config.yaml
encoder_arch: "vit"
model: "masked image model"
dataset: "photos of plants and fungi (iNaturalist)"
train_examples: 22605
image_size: 40
crop_scale_min: 0.5
horizontal_flip: true
translate: 0.12
rotation_deg: 5
method: "mae"
mask_ratio: 0.75
loss: "mse"
encoder_norm: "layernorm"
encoder_norm_position: "sandwich"
encoder_activation: "gelu"
encoder_head_dim: 32
encoder_fused_qkv: true
encoder_bias: "all"
encoder_qk_norm: false
encoder_parallel_block: false
encoder_inner_norm: false
encoder_moe: "soft"
encoder_num_experts: 8
encoder_moe_every: 1
encoder_expert_mlp_ratio: 1
encoder_slots_per_expert: 2
encoder_shared_expert: true
encoder_patch_size: [4, 4]
encoder_layers: 10
encoder_width: 160
encoder_positions: "learned"
decoder_width: 192
norm_pix_loss: false
decoder_layers: 3
optimizer: "adamw"
lr: 0.0014
beta1: 0.9
beta2: 0.999
eps: 1e-08
grad_clip: 3.0
steps: 37200
batch_size: 64
epochs: 105.3
lr_schedule: "cosine"
final_lr_fraction: 0.01
warmup_steps: 7440
weight_decay: 0.03
Rows from block 2 of the encoder of a small masked image model, named by matrix and row number. Rows with one number within an expert belong to one neuron, the router's apart. Each number is 50 + 10 x the weight over its row's rms, rounded and kept within 0 to 99. All counts start at 0.
Before each expert's rows are labels from the 100 images, of 14976, where the router gives the expert most weight on average: "patch colour" is the nearest of a few named colours to the mean colour under the peak. Only what is clearly more common there than usual is listed. The data: photos of plants and fungi (iNaturalist).
# router: slot weights (encoder.blocks.2.mlp.router.weight, 16x160), inputs 0-79
# up: expert up (encoder.blocks.2.mlp.up, 8x160x160), inputs 0-79
# down: expert down (encoder.blocks.2.mlp.down, 8x160x160, transposed), outputs 0-79

# expert 0
patch colour: grey
router.0:37 62 48 44 49 46 38 41 51 35 47 72 69 45 49 52 67 50 52 51 42 46 52 54 47 45 65 48 52 54 59 59 43 46 59 49 52 35 46 53 46 39 57 44 50 38 55 61 40 58 29 20 36 59 76 31 38 38 46 75 46 65 34 49 62 49 45 47 54 40 49 47 53 60 39 54 58 69 55 49
router.1:35 54 40 62 47 51 40 48 37 47 60 75 67 44 46 43 92 55 41 51 46 53 53 56 55 41 54 43 56 67 66 42 47 49 62 58 54 39 51 58 46 43 57 47 47 32 54 61 46 60 36 25 51 44 67 45 50 46 52 69 58 52 36 39 61 42 52 51 56 33 35 36 49 57 38 47 52 62 54 55
up.0:50 35 46 47 65 60 60 62 43 60 44 52 42 58 34 40 47 47 41 61 58 58 58 35 48 43 47 58 46 48 35 42 54 54 56 65 48 50 51 53 58 61 57 64 55 53 59 52 48 29 65 71 48 50 56 63 61 62 43 51 44 45 50 58 34 50 47 38 72 51 46 42 59 51 50 62 36 29 60 30
down.0:40 51 50 49 40 56 50 62 67 54 60 51 54 51 55 43 45 68 48 50 55 64 58 38 36 54 48 52 32 40 56 64 50 38 58 51 33 46 49 54 53 82 60 38 48 56 59 53 44 47 42 71 54 50 67 59 44 60 38 47 39 47 72 34 56 54 67 39 42 43 37 61 42 59 53 36 38 32 50 55
up.1:65 59 41 48 50 78 50 48 53 54 44 45 45 79 56 53 44 48 66 48 50 52 58 51 54 43 44 57 37 47 43 54 50 42 46 40 52 65 51 48 30 51 34 49 55 41 53 46 41 43 47 54 47 65 52 51 40 34 41 55 67 47 36 56 53 56 56 53 48 69 65 40 60 32 31 46 41 45 35 60
down.1:38 53 36 44 39 36 43 61 68 49 52 50 61 34 36 51 53 72 56 51 45 41 36 46 47 40 49 52 53 58 59 58 42 42 51 52 57 53 59 57 33 51 54 28 55 58 41 52 58 43 41 55 53 53 48 44 46 62 39 54 62 50 68 53 62 43 72 66 53 54 58 64 37 34 51 53 48 63 47 56
up.2:57 48 52 53 50 50 47 68 56 38 51 38 32 49 45 59 33 36 67 62 54 55 55 50 70 33 45 40 53 71 58 50 50 47 46 52 41 51 41 49 51 55 67 51 35 64 47 61 45 43 48 51 51 42 41 54 39 52 39 38 24 48 63 70 52 48 56 28 51 56 37 57 56 46 52 55 58 47 48 47
down.2:42 54 46 45 36 53 42 54 54 33 30 55 48 51 53 46 36 47 51 57 58 68 60 40 45 44 50 38 46 37 52 61 38 36 55 45 38 57 40 69 50 67 71 49 48 62 58 58 48 49 56 46 40 53 66 46 40 64 36 49 55 53 54 53 68 37 61 37 41 51 41 57 48 56 44 48 49 55 58 47
up.3:51 35 41 55 57 52 58 58 37 51 49 36 34 60 43 50 45 56 44 49 70 68 43 51 59 53 36 36 49 56 54 51 68 48 41 50 56 60 49 52 49 57 67 48 48 64 53 52 41 44 66 59 55 38 39 70 62 57 37 51 52 28 57 59 39 46 60 48 45 58 44 48 58 48 37 55 41 21 48 50
down.3:49 59 49 48 52 51 49 61 52 69 31 59 37 67 35 49 37 52 54 35 39 60 45 47 45 46 47 42 41 34 51 48 54 43 57 54 45 54 60 41 40 47 61 38 61 69 57 58 68 50 65 40 54 47 54 38 26 51 39 53 49 50 52 63 59 35 71 39 47 67 59 53 50 58 42 60 57 40 59 57
up.4:41 32 40 46 58 49 43 65 42 63 47 47 28 48 50 55 51 47 54 48 66 65 50 52 42 56 33 42 44 52 55 53 64 52 40 55 50 55 53 50 45 32 52 56 43 50 52 46 48 38 72 60 45 36 47 65 63 46 35 58 47 37 54 65 37 43 61 56 73 54 49 50 62 29 50 52 43 28 52 60
down.4:58 63 54 49 47 58 54 63 72 69 44 60 42 56 43 56 44 51 47 50 51 45 68 42 44 45 50 35 43 36 59 54 76 54 59 45 44 52 49 56 56 48 59 46 50 45 60 32 49 30 59 55 52 49 58 43 43 29 43 46 61 69 50 51 49 39 47 45 46 51 44 61 44 48 62 45 45 27 45 64
up.5:45 46 50 63 64 47 50 42 54 63 56 65 54 48 48 73 59 57 31 57 42 42 51 61 34 38 55 58 55 60 39 31 41 77 34 43 44 33 42 39 68 59 48 61 54 42 53 55 68 29 59 49 73 67 46 48 76 51 55 43 61 55 45 56 49 60 44 50 57 40 40 57 39 64 61 60 62 48 51 29
down.5:61 61 48 55 35 43 47 57 63 56 67 44 46 40 53 57 42 53 45 46 50 35 52 62 55 52 35 47 56 54 63 59 50 62 48 54 48 35 49 50 45 39 30 58 48 44 41 43 38 50 35 44 49 48 36 45 47 39 56 51 54 52 64 47 40 58 41 54 51 41 50 53 41 31 62 59 65 40 49 53
up.6:49 29 46 58 68 52 54 65 48 56 43 42 38 57 45 52 51 46 54 44 73 64 49 47 56 45 39 48 55 55 48 38 58 52 48 44 47 48 44 37 45 45 53 57 53 59 55 57 58 41 62 55 52 53 38 74 59 52 50 55 54 36 54 69 40 47 52 48 67 70 58 43 65 44 42 72 51 31 51 44
down.6:61 50 58 44 35 57 52 69 60 58 47 63 43 53 29 44 59 61 44 40 40 48 76 36 50 36 51 50 58 43 60 50 63 52 51 45 40 48 69 39 57 65 54 45 59 54 47 45 54 52 57 51 58 46 58 47 51 40 44 46 57 52 54 54 52 57 45 49 39 41 34 47 46 58 53 46 38 21 56 58
up.7:36 41 46 54 68 52 59 58 51 50 52 46 21 47 56 57 50 41 55 46 63 67 48 49 49 58 41 46 56 51 51 46 61 46 35 56 53 47 49 57 42 56 53 57 52 62 62 50 60 59 73 53 46 41 41 64 57 54 41 52 45 32 48 70 45 48 45 53 48 62 51 40 55 38 45 66 42 34 55 50
down.7:56 47 46 49 32 52 61 60 47 64 41 47 49 48 43 59 54 55 52 63 43 54 67 49 49 45 44 43 44 59 45 60 67 43 47 41 43 57 42 49 47 52 43 51 51 62 54 38 62 61 53 57 55 39 58 58 63 32 33 36 50 46 54 51 58 49 55 55 33 45 47 47 52 55 42 47 31 41 57 48
up.8:47 54 37 46 44 55 40 51 56 69 49 60 45 61 50 64 41 54 60 59 46 53 52 54 33 53 43 48 43 50 52 51 44 44 27 42 46 63 47 45 54 41 53 35 41 44 47 45 40 35 64 64 64 47 46 53 43 63 50 41 58 48 61 38 49 66 47 42 50 63 36 65 49 41 54 43 53 46 42 57
down.8:49 46 49 50 34 43 51 60 44 40 53 54 67 66 36 50 36 55 55 57 61 68 57 49 47 45 45 41 43 34 23 50 44 37 43 45 53 46 53 66 39 54 50 36 46 79 54 60 41 58 36 51 56 46 54 65 24 55 52 42 43 46 61 42 68 63 57 36 37 48 64 38 55 60 26 49 41 62 58 60

# expert 1
patch colour: grey
router.2:57 36 44 63 48 49 44 58 49 39 64 46 49 42 50 36 74 49 35 55 52 50 59 43 75 49 52 55 58 71 66 43 51 50 66 62 48 44 45 50 50 48 51 49 50 44 47 57 55 45 42 24 55 41 49 44 79 45 48 66 62 70 37 51 31 41 58 55 67 44 38 56 50 39 46 58 65 42 45 49
router.3:54 35 46 60 53 59 48 60 48 31 61 52 45 43 53 43 57 49 47 53 62 59 63 49 75 38 52 47 52 60 67 50 52 50 65 58 58 32 49 58 39 51 56 47 56 44 53 58 51 54 34 40 56 48 39 52 65 39 48 66 27 48 34 67 45 55 60 41 73 47 46 44 59 44 40 47 46 54 48 40
up.0:52 48 41 45 57 73 59 59 50 53 52 42 58 54 39 61 52 57 55 65 50 51 32 64 48 48 36 49 44 57 34 40 46 42 35 55 59 56 61 58 52 58 45 44 51 56 56 41 62 47 66 68 66 48 49 44 42 55 51 60 57 44 54 59 40 45 35 43 56 47 66 70 47 34 62 70 53 51 45 57
down.0:26 59 66 50 45 58 41 38 58 68 38 51 48 59 38 50 38 60 49 39 57 47 29 58 50 45 63 55 69 25 48 65 43 44 48 33 44 52 40 45 38 53 48 37 52 46 35 49 49 55 48 37 47 66 35 52 45 54 49 50 52 51 54 63 58 43 43 49 35 48 63 65 36 45 63 58 61 40 51 42
up.1:47 37 60 39 53 57 55 49 32 54 40 39 53 74 53 51 46 56 57 45 61 62 38 46 39 48 49 43 27 47 40 57 53 48 51 42 55 47 43 56 48 34 44 53 33 45 55 60 32 46 54 55 35 59 61 60 39 35 39 49 50 55 40 48 46 71 48 47 50 62 66 49 58 48 38 35 37 45 47 45
down.1:42 63 51 44 31 73 53 51 56 46 44 58 45 69 46 61 28 41 64 44 51 55 73 52 33 38 45 51 64 21 45 55 26 58 38 46 37 57 35 60 39 61 60 44 43 67 54 46 58 55 54 41 49 52 65 45 31 43 41 49 58 48 48 34 59 45 52 40 43 35 57 48 59 49 46 52 55 56 52 47
up.2:42 50 56 55 31 44 52 48 47 55 50 40 63 51 70 73 45 53 38 38 49 50 47 64 27 73 46 47 39 31 42 55 60 55 30 51 47 56 57 46 50 54 57 54 44 41 46 45 29 60 47 40 52 39 53 51 46 40 60 54 39 45 54 38 57 52 53 57 26 44 56 54 49 54 47 43 51 47 35 49
down.2:53 53 53 49 37 48 61 40 54 59 34 39 54 55 67 54 50 48 36 39 53 49 46 42 55 72 55 45 47 43 55 59 56 61 47 52 40 47 58 50 57 64 64 71 46 41 44 44 50 55 57 51 40 55 52 55 60 32 42 47 67 53 40 64 34 45 37 61 55 49 46 40 44 49 65 50 40 47 49 44
up.3:47 41 42 59 52 46 55 63 45 50 44 51 36 45 44 48 54 33 46 37 58 70 45 52 57 57 45 38 59 63 48 56 57 52 53 49 57 39 53 57 57 36 69 51 35 66 48 47 63 58 51 45 52 23 38 54 56 49 53 51 40 44 51 69 42 48 47 60 55 47 57 49 52 31 47 74 53 42 56 51
down.3:41 61 54 50 32 66 54 43 46 54 38 49 38 76 49 54 44 55 56 45 47 47 70 40 42 46 42 45 41 39 59 47 51 57 48 47 40 61 64 38 53 50 71 39 40 44 50 54 47 46 55 57 50 55 67 46 32 56 48 41 49 60 58 32 63 48 49 49 44 45 33 45 52 58 47 28 50 60 44 58
up.4:61 51 58 51 55 34 58 37 54 66 54 39 43 59 64 62 62 47 69 43 59 51 45 63 49 58 35 54 38 44 59 40 64 42 37 54 38 49 54 39 37 40 39 58 52 63 49 46 43 41 51 38 54 31 37 48 56 53 60 57 51 55 50 41 44 41 67 62 37 76 43 48 59 30 49 34 57 39 41 55
down.4:70 57 54 56 39 58 34 49 74 51 35 49 45 43 58 51 34 51 62 64 53 46 70 48 51 57 40 37 43 45 69 69 42 46 46 48 48 56 39 69 26 67 57 44 49 49 58 31 49 42 50 46 40 59 44 45 61 42 33 47 62 50 61 52 62 51 42 40 44 47 41 38 47 46 45 42 49 54 39 50
up.5:43 42 58 59 40 45 47 61 52 49 41 48 43 74 40 58 49 67 30 54 58 60 59 56 49 58 56 39 47 48 45 43 61 59 43 49 41 49 46 59 52 52 67 41 55 57 56 28 43 60 53 61 45 40 48 68 60 60 44 31 53 33 62 51 46 52 40 44 45 53 59 42 58 66 46 38 45 53 51 47
down.5:63 52 56 47 32 49 49 55 56 49 47 39 65 54 51 49 46 66 61 56 47 52 59 49 45 46 33 47 25 52 59 57 50 44 54 51 35 45 53 58 56 43 59 50 37 54 49 25 50 38 44 59 48 25 51 50 44 51 46 61 54 62 70 33 42 68 53 57 61 45 35 57 60 50 65 26 48 40 48 48
up.6:57 47 47 43 50 51 46 48 50 68 56 41 43 57 58 50 43 56 70 52 51 52 37 45 49 44 34 56 35 50 42 54 42 45 50 35 54 60 37 45 37 39 39 43 40 48 52 50 51 35 52 59 45 50 45 52 41 53 61 46 74 56 56 49 48 57 67 57 36 79 48 52 54 24 49 36 50 37 44 47
down.6:51 57 48 49 40 56 57 40 54 51 60 65 58 36 60 58 24 52 58 60 46 45 61 52 28 51 49 46 39 42 61 71 32 51 46 44 49 45 27 60 32 56 54 45 36 60 52 28 60 44 50 42 55 56 49 43 58 40 47 57 48 47 52 50 61 57 42 36 34 42 64 49 39 50 37 62 52 55 50 51
up.7:43 28 42 27 51 62 40 64 61 44 41 33 43 42 42 65 24 54 50 46 57 70 51 44 58 42 42 40 54 60 58 75 45 55 38 46 56 50 55 62 56 49 65 38 29 54 47 61 55 54 53 63 36 47 49 53 52 37 41 44 40 50 39 60 45 62 61 43 61 46 47 61 61 42 56 53 36 43 48 48
down.7:50 47 68 50 28 52 56 42 56 62 37 25 50 64 52 55 25 58 38 58 48 45 45 47 39 55 44 49 38 39 38 59 62 55 52 35 45 63 60 40 59 49 49 51 43 62 48 40 30 38 45 62 37 55 50 58 29 53 39 34 57 69 66 50 59 45 52 66 32 44 49 50 41 57 52 28 56 39 34 50
up.8:42 67 44 54 68 52 55 46 47 62 48 66 19 67 51 59 28 28 72 41 55 53 70 51 37 52 44 46 51 37 41 42 52 51 42 44 42 47 36 47 35 53 55 60 48 58 65 50 53 45 58 53 48 56 37 64 48 63 42 32 49 46 47 59 62 58 45 47 51 61 47 43 52 49 42 44 44 39 62 48
down.8:59 63 58 60 35 68 44 44 50 63 43 50 44 68 60 56 30 60 53 18 47 56 59 53 34 44 47 56 35 28 52 50 45 59 52 46 37 61 49 41 50 46 59 47 33 52 36 44 45 34 56 45 54 48 40 55 39 32 31 43 51 60 57 35 52 53 47 60 43 47 46 56 52 45 56 27 70 50 38 53

# expert 4
patch colour: pink
router.8:40 48 49 55 44 43 36 58 55 45 34 38 47 51 53 51 45 67 24 48 55 49 41 45 49 56 58 42 62 42 40 47 58 66 44 36 51 62 49 52 65 53 59 46 45 63 46 49 49 63 59 64 59 34 50 61 42 62 46 38 42 48 60 84 42 54 34 57 52 33 59 53 49 68 52 56 39 33 39 52
router.9:54 49 54 52 50 59 71 55 62 52 61 38 37 47 60 30 33 46 45 52 50 56 54 34 49 61 55 52 51 49 44 53 55 51 58 46 49 54 44 39 56 64 49 59 44 56 48 46 67 48 68 76 59 65 31 71 61 65 49 31 44 48 68 74 39 53 56 60 34 58 51 50 40 64 56 51 46 35 57 48
up.0:38 50 29 38 36 54 49 55 34 37 54 63 56 56 54 55 69 45 53 46 56 56 50 50 36 37 53 45 49 57 53 50 53 59 41 61 60 62 64 48 41 45 63 47 38 59 53 57 46 55 64 46 54 24 58 50 26 54 55 57 34 43 37 42 74 55 55 50 58 49 49 46 68 52 41 52 36 66 55 68
down.0:52 55 40 59 27 48 39 54 45 40 33 60 63 66 51 46 61 47 47 54 51 62 42 51 47 46 45 61 34 44 45 58 36 68 55 56 53 51 46 55 46 51 84 53 53 49 49 61 50 45 51 57 56 47 51 47 45 60 57 40 48 60 40 45 61 60 45 44 47 43 55 66 54 56 41 40 50 60 37 48
up.1:32 45 36 57 46 54 53 54 34 55 44 71 35 67 42 51 57 36 58 45 66 68 63 54 52 38 41 47 54 64 61 34 54 48 43 61 46 39 48 60 38 50 70 43 43 45 65 43 50 53 60 44 52 39 46 70 56 49 51 55 56 33 37 40 61 54 53 39 61 49 42 43 68 38 45 63 36 48 56 44
down.1:58 50 62 49 59 59 43 54 58 41 23 52 50 52 51 47 76 62 56 42 41 42 47 58 61 34 45 56 58 49 65 43 41 48 62 49 50 50 64 54 47 44 69 39 62 37 45 56 39 50 60 39 46 26 64 33 34 44 58 66 61 58 42 54 39 34 56 35 68 64 34 32 66 41 58 42 62 71 53 52
up.2:46 37 48 51 53 54 45 58 38 60 41 60 47 68 46 59 62 35 70 43 77 63 61 52 47 42 40 52 31 62 63 44 52 47 50 54 44 43 53 63 52 37 60 52 48 47 57 57 25 38 58 45 42 43 65 57 41 53 43 65 54 44 45 34 57 47 52 38 56 56 36 46 69 36 37 49 40 41 49 53
down.2:59 39 52 57 49 47 58 49 49 41 39 25 44 51 61 42 56 55 41 39 37 52 44 55 42 58 47 56 42 74 46 55 57 44 52 64 48 60 55 43 62 59 68 37 47 44 43 61 42 42 60 51 48 37 41 49 39 48 65 40 58 67 61 50 31 58 62 49 55 47 35 52 62 46 56 35 52 43 36 45
up.3:67 51 53 57 64 38 36 43 55 52 54 42 74 36 43 46 48 59 57 59 49 51 40 52 64 50 42 45 37 53 53 60 44 40 52 45 56 53 37 43 52 37 35 65 46 47 45 61 36 28 22 45 48 49 48 46 31 44 49 60 48 61 53 56 47 46 42 44 53 64 38 49 45 45 48 52 61 59 50 55
down.3:65 43 51 55 63 54 71 51 57 45 55 43 47 55 45 47 39 32 58 55 49 46 53 48 63 54 41 53 53 46 37 58 59 43 52 47 67 56 40 49 43 55 26 54 51 68 58 38 51 49 37 53 50 55 46 51 42 64 53 44 41 57 52 41 50 52 45 56 36 58 68 48 43 55 46 53 52 42 35 73
up.4:70 49 44 57 44 42 41 47 53 41 62 39 67 43 47 50 55 61 61 58 48 53 46 49 72 35 35 49 34 61 62 54 44 43 52 48 56 57 44 45 44 38 36 49 52 39 44 47 32 33 35 41 40 40 55 43 36 50 59 58 56 61 53 42 49 50 47 51 52 59 39 46 49 48 41 47 57 56 43 59
down.4:64 36 44 50 50 51 62 66 67 41 54 50 45 49 49 53 35 57 66 58 39 48 66 52 46 48 40 45 53 38 46 56 60 31 50 41 54 59 37 59 43 55 42 36 46 68 62 39 56 51 35 52 48 54 53 52 46 49 45 50 46 47 59 50 65 53 50 62 30 55 67 38 49 49 39 51 51 43 41 72
up.5:45 48 46 36 74 63 45 44 53 53 46 64 30 49 36 56 45 42 55 38 61 69 58 39 68 46 44 49 46 49 64 47 50 37 49 57 41 40 56 57 58 37 57 42 49 48 55 56 50 46 49 43 25 40 54 59 56 51 54 53 60 54 43 38 37 35 59 44 68 59 52 39 54 41 50 48 52 44 69 50
down.5:44 43 56 50 27 40 48 49 63 35 32 33 69 38 46 51 49 60 38 56 46 49 41 50 53 61 59 45 58 45 34 60 50 55 51 43 55 58 48 45 59 72 56 40 57 65 50 38 45 57 35 52 43 46 52 49 45 58 67 46 80 61 64 47 33 57 30 68 33 43 53 62 25 52 65 54 51 50 46 51
up.6:71 54 48 63 69 44 48 40 54 54 52 50 69 37 47 51 51 60 63 60 52 44 44 54 64 40 43 49 31 60 50 54 45 46 48 45 57 46 37 45 46 38 42 64 49 45 47 56 42 24 38 46 53 55 48 42 44 43 47 53 50 62 47 55 48 42 43 43 50 67 40 48 45 45 46 49 62 70 48 52
down.6:63 42 45 53 63 60 74 54 60 40 64 53 45 47 49 47 41 32 73 51 46 45 59 53 64 43 48 48 50 47 53 60 49 50 50 47 59 47 44 44 42 59 24 57 48 62 61 34 52 38 41 50 58 65 45 45 37 59 58 51 52 55 48 40 50 55 51 55 40 58 58 51 39 55 53 46 56 45 40 64
up.7:48 39 49 61 49 46 54 63 31 41 43 60 51 53 45 59 61 38 67 53 72 58 58 69 53 37 46 54 43 64 67 35 57 34 37 57 51 22 51 63 48 43 57 47 49 41 58 50 43 53 49 36 44 37 55 62 44 51 54 68 40 29 52 36 60 50 56 38 57 55 41 43 64 44 38 47 51 48 55 44
down.7:49 54 65 56 55 40 30 46 48 45 35 56 50 40 54 46 59 63 50 51 30 53 47 56 38 46 49 50 54 62 62 42 47 42 48 49 41 61 49 54 51 44 78 19 57 42 28 71 46 39 56 36 46 45 55 37 35 52 44 49 50 56 40 63 41 44 76 41 50 64 26 40 53 42 51 46 58 56 46 44
up.8:42 55 46 62 51 50 46 36 47 55 50 80 61 33 58 44 67 67 44 55 46 45 47 71 38 55 58 66 47 46 50 48 48 37 58 54 46 36 52 43 43 54 61 41 45 39 44 57 48 63 57 21 62 58 57 41 59 42 61 67 52 45 42 62 65 26 39 46 47 47 48 54 42 50 41 55 65 62 52 40
down.8:63 55 51 45 56 65 67 33 48 38 55 32 53 57 58 54 35 41 50 54 63 50 51 47 59 62 49 44 49 60 43 52 45 64 54 69 52 44 53 46 52 70 36 73 65 46 46 42 48 50 44 44 43 65 45 43 56 35 51 45 56 47 43 47 29 60 42 48 48 45 53 49 49 45 58 65 53 54 58 41

# expert 5
patch colour: brown
router.10:64 54 49 45 78 32 53 44 71 54 38 47 35 47 37 63 40 39 61 42 48 51 43 54 45 62 54 54 51 53 43 52 52 48 34 28 61 43 45 34 48 41 44 51 55 68 43 57 51 37 71 63 48 43 44 50 55 67 40 42 44 49 58 55 34 50 54 59 46 76 68 57 47 50 63 62 49 33 57 54
router.11:57 44 45 42 67 46 40 40 54 61 38 62 65 41 42 65 61 55 53 51 57 52 43 62 46 60 49 47 43 65 47 64 42 61 25 25 51 38 49 37 67 40 50 67 43 47 41 53 46 19 56 50 53 52 40 49 62 51 37 58 63 56 60 66 48 53 19 42 60 62 51 62 49 49 62 68 57 44 52 49
up.0:44 37 42 38 60 61 55 60 47 58 37 65 51 58 29 36 48 45 44 48 58 54 64 41 63 30 47 41 57 57 54 44 54 61 63 52 46 40 50 64 50 43 53 50 50 56 66 61 58 55 54 40 26 59 59 56 63 46 43 56 60 49 33 46 54 49 57 46 64 40 46 52 64 51 53 58 41 51 51 37
down.0:35 50 40 43 38 56 33 61 48 47 26 41 55 58 36 51 56 58 36 49 60 52 36 51 56 58 50 40 54 47 34 53 31 55 51 51 45 72 56 50 61 70 83 46 61 52 52 61 44 51 39 66 56 46 56 53 41 53 42 53 66 52 60 60 48 58 57 45 50 38 53 59 60 47 59 53 45 49 58 43
up.1:46 44 42 41 28 54 29 56 45 36 53 47 57 33 73 45 64 78 37 64 50 49 53 55 39 58 62 45 51 49 46 59 54 42 61 51 44 64 54 48 60 44 66 36 28 32 48 54 39 57 61 36 40 43 79 41 58 44 57 65 54 46 50 59 63 37 48 56 49 42 52 57 49 59 51 45 58 49 50 45
down.1:70 58 27 40 58 50 57 45 59 40 29 50 38 41 50 54 46 50 58 70 47 47 58 51 67 57 52 37 48 65 56 44 38 34 50 52 32 40 55 42 49 52 60 65 36 59 47 52 55 54 57 59 52 43 58 40 70 48 27 57 70 39 58 61 39 51 47 46 65 60 35 57 48 32 63 48 53 49 58 37
up.2:31 41 38 50 44 53 42 56 37 46 53 49 56 41 66 44 60 63 39 52 65 63 56 49 44 40 54 37 43 50 55 44 57 50 58 51 38 33 42 63 40 45 54 47 44 36 60 55 45 55 39 43 48 55 66 59 56 34 39 63 63 36 51 67 53 49 61 44 55 35 46 48 59 51 41 60 40 30 60 38
down.2:52 54 64 52 49 51 35 63 52 31 33 48 46 59 49 50 45 53 68 50 43 55 53 47 52 48 71 43 50 49 44 30 43 37 51 56 34 48 57 48 53 48 79 39 47 54 56 51 56 50 53 56 51 48 54 53 25 44 54 42 47 49 58 65 37 63 69 49 54 47 62 47 69 48 56 38 43 63 45 45
up.3:55 54 36 55 33 38 47 49 47 51 42 48 68 53 58 48 57 43 43 47 45 39 39 59 38 56 41 61 41 32 51 61 59 50 56 64 61 47 51 58 41 53 34 53 44 52 60 54 36 73 19 43 46 47 55 52 33 46 66 65 38 39 51 45 65 47 46 54 34 42 65 41 40 51 39 48 44 66 44 44
down.3:69 54 52 36 53 49 48 54 43 23 36 42 44 52 61 54 36 42 69 67 52 49 49 44 61 48 70 33 50 71 51 45 42 48 55 54 41 61 51 41 54 60 68 65 61 53 56 61 48 41 67 51 46 41 52 36 48 52 27 51 49 57 62 58 49 59 56 50 51 58 39 52 67 34 60 33 49 59 57 42
up.4:36 46 39 48 58 55 47 43 46 66 53 68 46 44 52 49 57 45 70 48 60 51 56 47 62 44 39 52 45 50 70 48 68 45 45 55 46 25 46 59 31 35 45 61 49 33 61 55 52 50 51 39 41 46 54 60 64 38 67 58 35 36 38 41 52 37 43 43 42 49 37 41 56 45 36 35 37 48 50 53
down.4:54 54 54 46 58 37 39 49 65 39 43 50 46 46 58 57 45 49 40 48 45 45 52 45 45 53 44 33 52 50 49 47 61 39 43 56 47 69 60 39 58 50 72 34 55 41 54 42 44 50 36 50 45 52 52 39 23 43 52 56 60 48 59 79 33 36 62 53 47 50 54 41 55 49 54 52 46 66 54 49
up.5:35 45 45 57 45 42 40 60 42 58 51 56 46 53 62 36 60 48 52 38 68 61 58 45 57 46 50 43 43 45 67 53 65 43 59 54 47 42 44 55 31 57 66 46 53 37 59 53 38 52 46 39 47 33 66 65 44 43 58 60 37 37 39 61 49 31 58 40 40 47 35 42 56 38 35 49 46 40 36 51
down.5:52 48 56 40 40 34 45 54 59 35 32 55 49 50 50 56 55 63 50 42 37 56 46 52 49 46 66 50 48 45 53 50 61 42 53 55 36 41 64 43 54 66 71 36 57 53 52 54 53 47 56 49 56 46 61 49 27 54 37 46 64 51 64 75 32 65 70 43 57 60 56 41 48 43 57 56 39 59 49 31
up.6:37 34 45 51 48 46 51 68 51 49 31 61 52 57 44 35 69 38 52 42 64 61 61 43 59 46 38 48 48 48 66 52 64 47 59 65 49 35 48 68 38 51 53 51 50 49 62 58 41 61 37 40 48 50 47 68 55 45 48 54 58 35 34 49 60 48 62 47 53 44 37 38 62 45 43 63 39 40 45 50
down.6:48 67 58 48 46 40 54 38 54 36 62 62 50 65 52 55 59 60 61 51 43 62 58 55 44 37 45 29 66 55 62 41 68 39 51 48 29 37 37 50 61 50 52 40 47 58 54 44 54 68 47 39 39 51 59 40 26 39 49 42 50 35 53 62 55 56 69 54 57 48 43 33 60 54 49 48 53 52 48 38
up.7:42 51 47 61 33 46 54 49 51 49 56 67 63 55 29 46 67 59 30 52 48 45 75 61 51 37 50 47 52 58 58 29 55 57 59 50 42 42 56 54 67 63 61 38 51 41 59 41 46 55 51 30 47 51 65 44 50 53 48 65 66 54 37 54 66 57 40 65 54 28 38 39 47 64 49 51 56 70 50 34
down.7:69 50 53 48 41 63 65 44 43 40 48 40 38 39 57 45 51 43 41 48 52 40 58 53 57 64 48 48 61 66 39 52 45 56 57 46 70 64 52 53 50 68 28 65 63 54 39 52 47 59 64 38 37 57 50 41 93 42 48 50 48 47 30 45 36 44 43 67 45 51 43 42 37 46 45 51 50 42 50 45
up.8:41 45 46 35 24 45 62 55 56 53 53 37 49 39 70 51 46 59 60 42 58 51 44 53 46 58 33 39 53 49 62 73 83 41 46 54 61 53 53 50 44 62 64 41 41 46 50 52 46 62 57 51 50 38 42 57 47 21 67 49 37 40 50 51 56 43 47 51 30 38 49 61 53 50 47 43 39 54 32 53
down.8:44 42 46 43 48 49 34 56 49 27 31 43 57 50 60 50 56 56 53 66 37 53 34 53 44 50 60 38 57 52 48 44 55 41 48 60 45 47 68 38 49 53 80 42 55 38 50 49 58 57 53 64 53 51 60 49 37 62 29 50 61 55 53 70 43 48 73 58 65 55 63 47 57 45 58 46 42 71 61 44